python train.py --arch="resnet" --model="image classifier" --dataset="retinal OCT scans (Kermany 2017)" --train_examples=24607 --image_size=32 --crop_scale_min=1 --horizontal_flip=true --color_jitter=0.2 --targets=["finding"] --num_classes=4 --norm="batchnorm" --activation="gelu" --depths=[4, 7, 4] --kernel_size=3 --stem="deep" --avg_pool_shortcut=true --widths=[96, 144, 208] --label_smoothing=0.2 --loss="cross_entropy" --init="torch_default" --residual_init="zero_last" --optimizer="adamw" --lr=0.0027 --beta1=0.9 --beta2=0.999 --eps=1e-06 --grad_clip=0.5 --steps=28800 --batch_size=128 --epochs=149.8 --lr_schedule="cosine" --final_lr_fraction=0.05 --warmup_steps=1440 --weight_decay=0.1
Rows from block 8 of a small image classifier, named by matrix and row number. Rows with one number belong to one channel. Each number is 500 + 25 x the weight over its row's rms, rounded and kept within 0 to 999. All counts start at 0. Numbers have three digits each.
After each channel's rows are labels from the 100 images, of 14976, where the channel reaches its highest value: "strongest on" is what is common among them. Only what is clearly more common there than usual is listed. The data: retinal OCT scans (Kermany 2017).
# convs0: first 3x3 conv (model.blocks.8.convs.0.weight, 144x144x3x3, each kernel summed), inputs 0-143
# convs1: second 3x3 conv (model.blocks.8.convs.1.weight, 144x144x3x3, transposed, each kernel summed), outputs 0-143

convs0.110:487513499481514503506539461437532455476503501452490487503497510498476488468505510486528451527487469507500525543501505501517471492509497467461512472486474521437459513529472493503455510503484513495470490466546477528491483520499511497479512466489497534480496465499493473544474541449543512480490485523465497486455527477503499518453486492471450483526534506472506511530529503506525470481472505491459485511488507462463500491487469488509550
convs1.110:474478492499505419496508459501482488523479527495487504476501499506518528453494455552591517515464508484485476502490525535489520498469513542486493459487497505477483475508516524497513474486467508518478483482506454489470520497463490484514519496492516552482525526507443499432510482493509540519492510502494527504482435501482508540492491535471475511489525502509510496493507493509480502502497474456497526537500441490480467506534512509476509
strongest on: finding: drusen; finding: diabetic macular edema

convs0.20:490523475460510503481478488502517470503449459469515492502478507511537460456464525517488478531524508530506555521460532521495512506486482499496485466500527508429465525490534474493464540481490511505456478485486529507486504464464508495486492487504509497441491446469486504537520477489482520489481477511496495497503474479529540487463468473499488480461502493459471527486478491459483446472482473483496519523538462476513482528501485479507465
convs1.20:493528465536487479568502496571498497464503453531516445443522478515461539495506455508551505514526484501492516482456523535495465476480509540516489475513471493509491470485522499479512548523529493507501475512529502481502537504486489507519476461537545495484500505494486461479494480489491519539469481498488472534488501456513500538505513501521508512486506518495491492487486497481532498487499457482493475498491426486510495487491446490473470
strongest on: finding: normal

convs0.7:471503505465516475492500494495499455503481473467459456490505488513485492502509539473487492514484483475487478543474477507487450441499465497514473509487468523450449490482524478455482503501496504492500502473523505435468494469501476485504507494443524483514508427459506520495502502499490468480467468517481497499504479459515526492489520489477459484537457488467482497496550542463526496461513517501475504506507467468452502476502468492512528
convs1.7:530507537500575484511507498516444524486493511473445508531496484502498496474476498462515521496484513490506520519483488512478521509460511520560493494490516438521538491462517485481506506525502521517500511480521517485490518448473443509496511503498556511496509500481492552470485501540517527516499521503484524377521521508529490488494527472506513500493510542506476500506524505492501460482476515489485533477506491518515456495502503489496507
strongest on: finding: choroidal neovascularization

convs0.27:495467475506469485453427482525483509471459443498466459469437483474476472498480478499537486469510501486476516465464451512496496516501519477473487470500480488501519499477493480481467489475493512509462465530486495509471490498498502499481512475486482481502458433491480472520465524474470495474467502452515480487498478474492509503516517454497518487470476469481459492509504472467531483519483516479489489524527512513477519497509442469485466
convs1.27:531518520488477440508503474508477490465481501546508512523492497521496506531497522527546502493473499488504470508481509503532491506527509491503509516505513458471511490478534502458483469476481502503499492499522486494499494506460513506536519489471550617516485474516447528466493455514507519519497501525529547473489508503430493545501491530501512506520529507516501499498512507490489502481510462484489515538507492476489525495586516473483481
strongest on: finding: drusen

convs0.140:496519481532457490489453518446485488485494498484468484471496468487538540522550513501467452511490479492495558483534439502511479515493458437485494498470490500519538452448520509455492512433493493502511503528493525503516508489525511532483509495478494452498519507521485505493470505475479479490521479525506537503522539519465490469492537521500480514481494488489470495529480461462534499454499480479477460487489506499494476487505511466516494
convs1.140:445522510499508506521525489510500497521492490503540477513505481511492494495510469490528502504480495493513511490515530534466450461462461543510488518513486500480494501514510496514506477497512495495506511472579476509479467546421509536502498441485554492542506500476493478513517446508472510574486486505489528505524533486452495544525478465492500499566521519478517498499500485495447498482479493469491483479502496490498549495481482483510500
strongest on: finding: diabetic macular edema

convs0.26:439489468460521484502503492497497513543474494462505481512447490514489513493466523534490532476485533518503496515483513493464471475496513479515474471513496511429448495466543494517464491528488526485458517507516484489475491459496497478480504494482497506473487495501507502490483496483458485450459483464525480512481480460521511524458486534469490459428513513471485479507499529468535519504504470532507529491540454461472516486516493489522531
convs1.26:486542524512528491502538456541492499477476468499515436449472459511466513465479507483507463533520485502470482512505525497493492515503514464490459453510509444523506522456489511534476468539523523515516516518522464522510513479453447537491500490543515529472515506486562479466494456506517478493489474498518506468500528556524506510510504490509527483468499493493496507508482482486513493495501490511528465516505469510511515491472451530480465
strongest on: finding: normal

convs0.15:471530465490508489510521480512499505510476502469463453473485442541501490484489501501474520460495513468488540491472460488489467498494504473517531471507475507455464466485540505497465508509487488465457511543480508465495464456456503495476500482469474484481508494492484483491507475495492486476451472478541470526457472485482483545508472531439474439484529500472483501510472493537547530518505476502495494475512479471494508502499543493492515
convs1.15:483528516532510502517471493516506485486490469489523364527497501511497494512498504496542518505475486508493504489525535495515471489480516499479493510499467517495503529498511500487467485526489501512517509504531476492466474513499506502496498421533477482478526514491544486511498524538449523535483449502501468482496488498490512515517500463488504430536501540520486498519515480487503504484497518511470504532509426472506519495515553528485494
strongest on: finding: diabetic macular edema

convs0.93:464488468501472526495490437484503539505516520466449508502482479492483549521502518465495504493490501500491521458442493510481485519486513493498508472491473463499473524502488520495492471480498496461445536543448462493536538474480489523467496481525455472497523423491501446501492488474464504500499476492497491454489543469493488513510484547505514481502524495484507505512443496477543505495502497486513474446503518477491502477517483476507470
convs1.93:497516487523480476514479486488516496515481509503547459484530462518502508437482451496502531499458507489514530503505514494483498454517492558474504473500485529503501486515563501491497499501504499484486486485534500508516541536424558518483502426525517489506502492501497487481509477494485518580475538511498511552508480501476508539515489535465511511548513506477516502501520478499450509478488484488485473463501466490502493498489487448508506
strongest on: finding: diabetic macular edema

convs0.88:517477528499473500492473495499496477531446468491443500483492516497508510459488506505489475523476481492475523455504511517512521499487500451493495473484480477502482501482508490451444558446481511520505463449480514497528535479487488504512468509483500454497501468489508452516464539441490489489493425454500514458512532489469489476495477496514522500485529490484469539462528488480518502492495533545484475476484537477501482483474508509515499
convs1.88:528501507478499500508537550516464500520478514512513523475526471517487515478485473461491509539481486478510464507520511509484520472477439550483490505518503467479485475530548499481511479481500476508460457476528465464516547491450443477526496452495562520501521463514539488479515482474513506578500517491540466476477504519491512531507470497494489514497527505454512500483500477507536496520489477464522480535487487509488481497515482488478483
strongest on: finding: choroidal neovascularization

convs0.1:477441485511467479497486480492490508460505489502501458485464481518512501461450489500507447474478474459499510487517510490492442509507500499499489440540468506489510527499489491531501503509504524488482463519497462507434509498493492490433529458505518481502475447483480460483466499555478507500447517465521481486497515499521535490493497484506445497494471484480489513494511476480498480499485487474474500539506481486508461518525472430490519
convs1.1:583511493525491475481544499493502502450528492503461521517502504507502492481508518483539496494453503511493498528485510497549496501484515530479494473506527487506503488430530496472520509517496512484519510509563488477534525449475502478492500456496531553490491496470481503467487502468526504543516483503513482472487483513441508556477498542513489542479513511473494499501519505499475507493534501460476465531505523518495447492547480450479502
strongest on: finding: drusen

convs0.55:492511496499436479489459455487464527446501492457448468499495537499490531485491481500516444472472510540454521473499521463501476498493506492512456452504478482518510500516533508457469478492508527483517499482445470488506510513489488453463489508486497478509526490503480512509463496484477496506444488484487507477512497486478474484531486446493488524509480471480452502505530512478552450494470524496464490479495522503444474498521480497511509
convs1.55:505510498508500442487561461501447487500506500520497505501499487510492505469503479549550496470467495493485497511499519494515474522490507504519497480509505500505496473462496519505481495473501508513484506481536471519457530484457505516529533520448512546482491474511433524454496443515500523499489515523518550499485484534438497545498490549502496498507529527518507500499503517508464497501536449463510520555494456513483508477558525487488504
strongest on: finding: drusen

convs0.100:493508519505504493519483425475506471483517551422479505534495528452509465488534482484518458519476475516502507493517513537516485477494482473455524492469489502463498536526480516444475471515492501492509474507510478495492492524527496466465518507495490503483495463519480463514495535456576494482502521531468525473466510478492522508502485488485454539533502522479497539535537506491507474497491510497466459504500513488467488491520507477472528
convs1.100:476480482501511427494537485521488487525476526489471491485513517507511536456508454538593503503487502481490470501489518529492508506456512509483494494503505489488510476483535527525479454459494507498469488491503455500469518478463488498501521499489503553482523521498440515440516473497498533506481492515498537493499449525497517530497506545471479494503525516523520499473508479505493521518504464478493518550498420518486479503529505522491498
strongest on: finding: drusen

convs0.63:475512504525520489473467518487509492501446496461485474468501490526511473487494500481505470529476467473470514532494474513524499509457468485482511451498452505507513460504454522421505532449533478483496458482499551462482513460511514527503479514483487490523471480492505509512540536481452500548481481481474520519498487471482498507462511502490505512497489491512450531492499467522493467488485504520483461511504496449473458485500473493509445
convs1.63:475507490478518462501510466502488494507482492508488462492499496513497502513478477462530511487494483484494465484529540530490535443509514522481509557517515477480470503525516502486530431507481500493503503509588515483490529548492475518509515469557491455511521546513531488513504458455517482543507491495496512472568491553490508508512492498471502552535490482462506501510514478513444513498494486467490483507511497478505471508540517498487488
strongest on: finding: diabetic macular edema

convs0.39:468514470506473497497477537459460507493476463480450438483490486487473449515492532522543483476491466517512545482459467512487467517483470467500508503509449500462498483456495509486461502497528521475500459527458490499467506501473499510477496459471468492483458455501466427521501516467499473476465495481512506481479498478493519483472508491495457502506507487482490508542518496493532461516478498492477451494489504497484498486465485513469528
convs1.39:474507528528543506523513467520465482515481457494462525503499502503497507445500448517548508519483501491486506506490496514468527546476504479510507492528509492510554498485512508483462503502478491522484516476561511512444487451465487456512504466485541549490494497478419561513536467534542493484518472515508470450503498478462495505480499467490478461501502504538511491498514499510469517507492505477486513500507494519520460511529505504487474
strongest on: finding: drusen

convs0.80:481484496505500501504494434482524485476487505403456493508491533508505467474501503477532460485465472498530541517522496528498485487473519492481513495472464474448480488513479498471472478529500494482494477487480469469474514530499465462498480513494505525469503458499476473514464547464541503506497503485474524464477492462483487521489481472484437537527518507474507514500531529495518485511488520494424483481484488493463491472514517500486505
convs1.80:466479502490511430495535479496468480524477527499481514503506510505517517471497455525597503493501494488488474512509532532482512499463501488502488493501498499492499482503507517531480472462487508499483489497520463508444528481455495490513517503500511557476529522505437511443513463482524532510503511523507527506498446521500529525481507542477479488499507525518533496484505481517485518524492456511487524526496415511498499504548510538498486
strongest on: finding: drusen; finding: diabetic macular edema

convs0.3:469483480473475473472487495489471486533494486471479526488495498511489498537488542497475530496533527541504506536481511510469514456488484479494458510496489507429465494463523479491477509472468540492489519476515542454507515443472515478459520479516512480444509505491459506488525487489471499478480473518486480491487497492532484477482466520469490468439490474482487502491503514432490498508495447492527535504508481444461506501485475480477524
convs1.3:488527514522507527517531512518515504506503465508493434481482487509494510442475424480508494527528496496506518480457498522478501519473529482509474464506474433510502506486533488466490478538492494505504507526524505482497473488496416572501469494543507514467501570489532502488492507545515529508493471509494519475515547458526512521517517475529512486487490467506492502505516470483517509471485521529494503486520463498513497510466476508473493
strongest on: finding: normal

convs0.6:510507521516465468546497505528530500488504491518465463545467507550493466497463514540494474535509476490487511509480524502489476523473500498499446454493479502533515494457450464525481522481482515494522456474474484507456505507531501482472477504502473449520472435456483500506495491531492505501469519468476497490511495540496518474508502508527500500521497441468492526501473470468543460443494495500527490509516492473493455514483508487462488
convs1.6:523511516528480471499554512495525484449523474538491510514495524509500499470518463533520498500486507513520460502475500493526470510508497558465509492512527507505498486469539512480500508502500507519514515523597489467535563526461496552482476472534505469513492445501463500461466487484480493570503489476528518486489517527437518540462494529520495512507523498507486499497505503492467501505535494482507484519510493516497515483515496467468512
strongest on: finding: drusen

convs0.142:512519491477507506475486466526496502501497504444491473474508514462496506417425476449470475510521516529486513482477564510520497517482519493510512455503519481505483528543490515530504498515506470484529541510493524506479547508482488478511492501501484544494504569505504519487489493484479486516474492517522505468498453481512475524496494473473528504490497482470461523543469472539507481460531522508490494470499487508488487496542520488556461
convs1.142:536473477459458485511502484455480504502495539518478512482527442527489497479496473507521506470468496495519496491505521527540508449505471511499531490505547509492464484515511509496573476482508500500454491496515509453520541513485483526534524477534493502564526504540473485494505472463509505513485532507504494500547472499461487512507479502474495544560531480443504509478527494505472499513545478452517501516494504519494504480536512457480505
strongest on: finding: choroidal neovascularization

convs0.127:498501457524500501478490442463507492476478498447469472499502503503472498471469515472500485516484492512469509486503491536494523481465501482494520451517492487510458504508496461468450524435487510498486466486473571465535535446500486515496490516463510502505511450499488471514511523463502502515484475539480481480543491484498525486484492515524502535501490505481485516490517487488526454503465526474485455450477524453512446486512489470508520
convs1.127:464486515525489506515498526483477510511470512483512529495512480497492503533495444518488505518478480485497443527496533501477501490506438546543506534543481421494493522505535503505485526502505491525478478501550477496530551524492468497527490429435524520528501552495497501480490449483479509570502509488531538475465504521496518524505500534507486531487510505483496491500489499509492507526496517456501502538473460502487505510519511497506519
strongest on: finding: choroidal neovascularization; finding: diabetic macular edema

convs0.9:477476479493478497497461485474473510465493474501484457474486486529525497486467504515533482502497454520469506529509515523463449501503501450501498480492452513489509563450483474500462485479532519504488457505517491508482496483491501475428502445457504496488452427480494480495458498468484481453508490495507499503496500498523530488496519513522486505497438468457469480514509483497504486511497478485521490542526496501490510497488449462531509
convs1.9:557523508519531457518518456495471505456490495501439513524486470497504510450492462508529520501479501498503501508494498510533505550489513522516499472509514464526537493463534506484478506519494506492507496510521486515498513456448513458508511483463533573486482510487435545481491484547504541520524492502504513450469516509454505548494518539506503499476525495515502499512495513498496485495525507482492550520519484507504472482557532464482495
strongest on: finding: drusen

convs0.45:475521482444473480528454488501474484477449455462494481505511515498466475505505505540505469474504512491503502485476499493474506493483505497461442470484501473488490497481521495493491482469477516484504479498457509477470489488492470488489489496498539511472462438507500496524467462482488469454501501492510486509513529488536522510513455493484448468481467479482447525505452475442518442490472485520469522529543491506515468505511503521485453
convs1.45:540496495538460473543537493475533504484493469554501495476501443510480523423513468484476505498509484493476496486494519512490531519498511530462497491499539514524507470470554489500498504513496491506520487531571520511518499481477465537536484495520539510477482454481500465500487469472533517475486474501503468528478520528472513574516509522531484510482493468476495511501497482486523523507507486487494463516515467520500500503513481433470504
strongest on: finding: normal

convs0.31:522476511494517492465482477514529466508469522458460421498483469472521495483457517479484516482519498518496457462497479491505482455469473478508485453510474505510486473488478511439481501488477458507494483504499514431463458450486491521478485485468502481496469473504473511504522491466520470477509465509479550521537501457472501484524543484486474480509494511471447504484502476483497527478520485465539489488485490475513482483492466487497507
convs1.31:480515497491561540527472497529469510523469496483517474512498492528499508527486543505454512492480513493489516515475533512478476489504511475535510553520468479462501482503491487485514502517478503519486512511444512531453469507523473489498486485458564476487508553498484538532495503573490459482466503480501553457573489506508503476543485501488520515504505514503526502501509491497559501485478555486483498505503507473484465481491502514500521
strongest on: finding: choroidal neovascularization

convs0.94:449513499494502480470499487492497494477461447438462498486478476467521471463483484472519486505488485477501548493514463524488484516512485487469523472512481445485513465487435502444474507472488516521449511464448513473507502507490464505491509500484479470502525469465517496527468509483456518528465484483494476474480482450485498499496509488469486464484501467503463509536521502515521473504464522491490470544476496473498505513470493447483494
convs1.94:436503488487548442486559476530495482495484510475481523501504487507512499467487471510534508459475494489479486503493542515491504514522500516489492526521501475487505508509517502479482438497481522523485520509554476497488514489490513466522516461502548515507521539507460508431526504486528468521529499490497453527517496512504509553488505470472506499518488509484506491500505524517412518502500505463500534566509449492493453505503514493501483
strongest on: finding: drusen

convs0.116:472476479496477460466496494519456509508492472486478467477517462500484487508458526477523492484452519469489488495508485487484475491512444493467451496514459499466477484485511494501508513483504526496466501453524485481468477457521474481454506477457529493493500453476473503502502487525467499496487477471497508483503503506513520502527510507453437472519455473484492515479570536474501499487503479499483499539525461467470486452510436499484508
convs1.116:512505517506548470491523517497456508483498507472464510502494469492499489482479492485560495479469500501501539520477536502484523510464497501540507520491523416502534487452496489491519486526484505505501516494523496494495499465468453506509524491473549538488486520492438546476499452517506515515502503499500514372526522525493495503495500484509494487515518535509504504504536506492465488479496536464489482493505497512513468491522473470487519
strongest on: finding: drusen

convs0.35:498456474498505487494512493497481475498472480455459465489507477523487511516477499513531518496474491490533479484499491469481501462500474470481455490563470485482504471515512531490455523523485487522505498522512521467495484494517510460483508470450550479507479400506489491495507521492498480488500443475505485506531503492524549526511517496495449479486480507468499464478533529501519485471471493488497464553498505482527512506505441503480551
convs1.35:530499509523548474532529502491453511501501509495518537491487488491495494473486484531533520495478511498473545555492521508490552523487479509549517524515541456494530502496487500505480530528470510512480499499561487506510496450464463535528497485464574555484508481484471534452514478560518505506507515498497536414497508479461492496483504523506517505516516535533509501498492489505517487494494530488504494517495497532503457500511483490478506
strongest on: finding: diabetic macular edema

convs0.109:478521469453496487506519543475499467494510481507448512488495483535481495535477530527541491513526525499535530464475498522512483485486490498454513474468471480445424532482544545482478530529489560499496524538455490468486497480475480513472503475490533483488525462464485477559496497476510489472487479493527511506477461497508519488498493502451511442501493509491499511520510531482500492509510514508518498526487479485492549497467494474481487
convs1.109:458513534545487491508493504507480488484504460493468494517514533474487506476484451469494503534538491491535473505505517492497512470506444525502506488504478528512540497494530510489507539484497494524528455488576471496479521513478497518492518483505561535439463561485483522474503478467531543518504479524497495482512556495478524553465526490478506464457496498458502482507496456501526514484508479498489528528501499472505514479525497498472474
strongest on: finding: diabetic macular edema

convs0.125:474492505456521475485495490491506466500477470482474465494491491501488496489508545472477489523494478491483463541475485507481453441499463493512478503487472527438432494478517476453475506510494495495500504481523505450457485463506481494507496496446519496511508425456512520495498515485484473478453471525487488489484475456522524500478512491474467473531476486473484500488541523474495499458518509493484500496507460451447496473498476493516510
convs1.125:527510525498578480509507503515437516491491508473447499523496479502500501463475498461515522493490504493509528518486500515483524512450511516549499495492513443519541493457516491481510508531502515525500511486537504487487511437470437493495520506492547528494506490481484542458486513544510531511494514507490517381526514503513491477499521484508508491495511537492481500500526506502494467482486510482484538480505486517512449493497493493496507
strongest on: finding: choroidal neovascularization

convs0.40:491518497470463450469469491516489481480440442499474468489426459493498480519469493525496479473520502490517519492438508485501501518478498472452487480527484498466515498475517503489503476483491504519492490505485509497446530501500473493460517469523516477467472473492460457492515528481478479485484474473492481473482493456498500500500465502449479477481456477495467509532473469471513454495514463477502537501533466518507511519490466461486486
convs1.40:558496525490446514541523505478499496476490480518507547499505467510485507451488453486484501479462498481513480457476484502519497483477481473455514544500547576510527483449528505484509502501497512515513492527534487469481521495455505540511497458479570520507506476514479524510490509480535522521503480520492515460544531502456523579495484513522490537521511495454490497509507515508479505488513504498488483501520497510497513482487523466478503
strongest on: finding: choroidal neovascularization

convs0.56:480506477539462489519513488488492526491474449496509501449500479470470493518509540529474506494497487484533513523506443548474518480486442482491459493509484507470480506510496501516503468478541528497495526489448503471514510462483520501467503471516518469447520501462472512489516471516476515482527474535480524490498470549538516487511502483460512483464445503491546512490500544446493489525492506475484469506508466459483520504474513450487524
convs1.56:498499501451473511517541527465545501491511497475508458520529468480506504509488426477530512532473504505500488483529484498509526473451478538488472482493486531477490482490501495483514476501515477509499524487595507471524532523487467543494479486555495509495506521509533515491510482502485507543531502505502527507447527495529510491537483450474483507502490497478516491508486500517523519473494505488476510492512508488514460509553447573481500
strongest on: finding: normal

convs0.50:474491499478463464459450477536510487558490489463511529482466483522490457528469543471469486495475495541488528516509493518463527476510490466508493480491518524436457499470515492461476478484467493494447472507470529491538506484490536510459489481476543485469488469473489508495484503484478490487453462509470498497491475469499493477503499476478486469490469499497474502514546473453486524490488468504474525489513493462471485448484501511486486
convs1.50:437504480482524526505485490529479491489473481486510430510498468504492502549474469524479491476514503498491518488476555524499462492526502471485497515504481510474484502465509495451509468513476469500499500490552524460454487508544493492496503496495480474499487515499549517515500475534445463480462483503504563502541535475522511462516489476491504530539514513487503492499518485498468495497504557480483478464498470475485510503520442560485510
strongest on: finding: diabetic macular edema

convs0.85:505521485489517474451484499536505464505504471462479430469502484468479480473426518467478504490503504498500524474482533477542504496461513463501526412486523505509479465517474526474500512485506480479497524477478513498488499491473489488517500518502461524480493533470473473471488506494487456483490491479510511487502448466489459514507505516497497494473476489493433502513476494523502498460523504462483487489492460503528460478491538494541458
convs1.85:567473485473466497504485496457487502518485534529469520496520445520484496506492494475506508465454499494523487474511504530541517459500459497493532510497558504496457492524518506495551461472500486482477500501489509449509504522484470521540512488539499514546519496525479492509507497461512502497491527516512486490541459512466486497516471502481473549576530476452517504481533493499455496504546486472487500486496549521491490477531488486490498
strongest on: finding: choroidal neovascularization

convs0.29:499473477464492514489443513498463472530484548496491520452503474494504518503487506525513516507498496533450509478485499554525509457474467502464522479516517522437439491451519539474496488511461548529491499510483519486498490438496474466502467476463485496459466512490492472534493506470470502469496511499509489475436485491510489531492515489454503457454483523475470523518524494509492488473500514524501462487513510477490508503516482502516488
convs1.29:455518509541483450517537485528514483453470476488483474505485512489486512501479489511561486504515470520511459515509521497507501514501494508504479508519473476532519510467560489543430468521501496508505488509579475511505498501476484535511533494503530521452470525473486496455494480538509518499503474523498487502511523503514524571514501491487507425489499494524513492502508483499470499502497471465474520546523464457513535499510512500482480
strongest on: finding: diabetic macular edema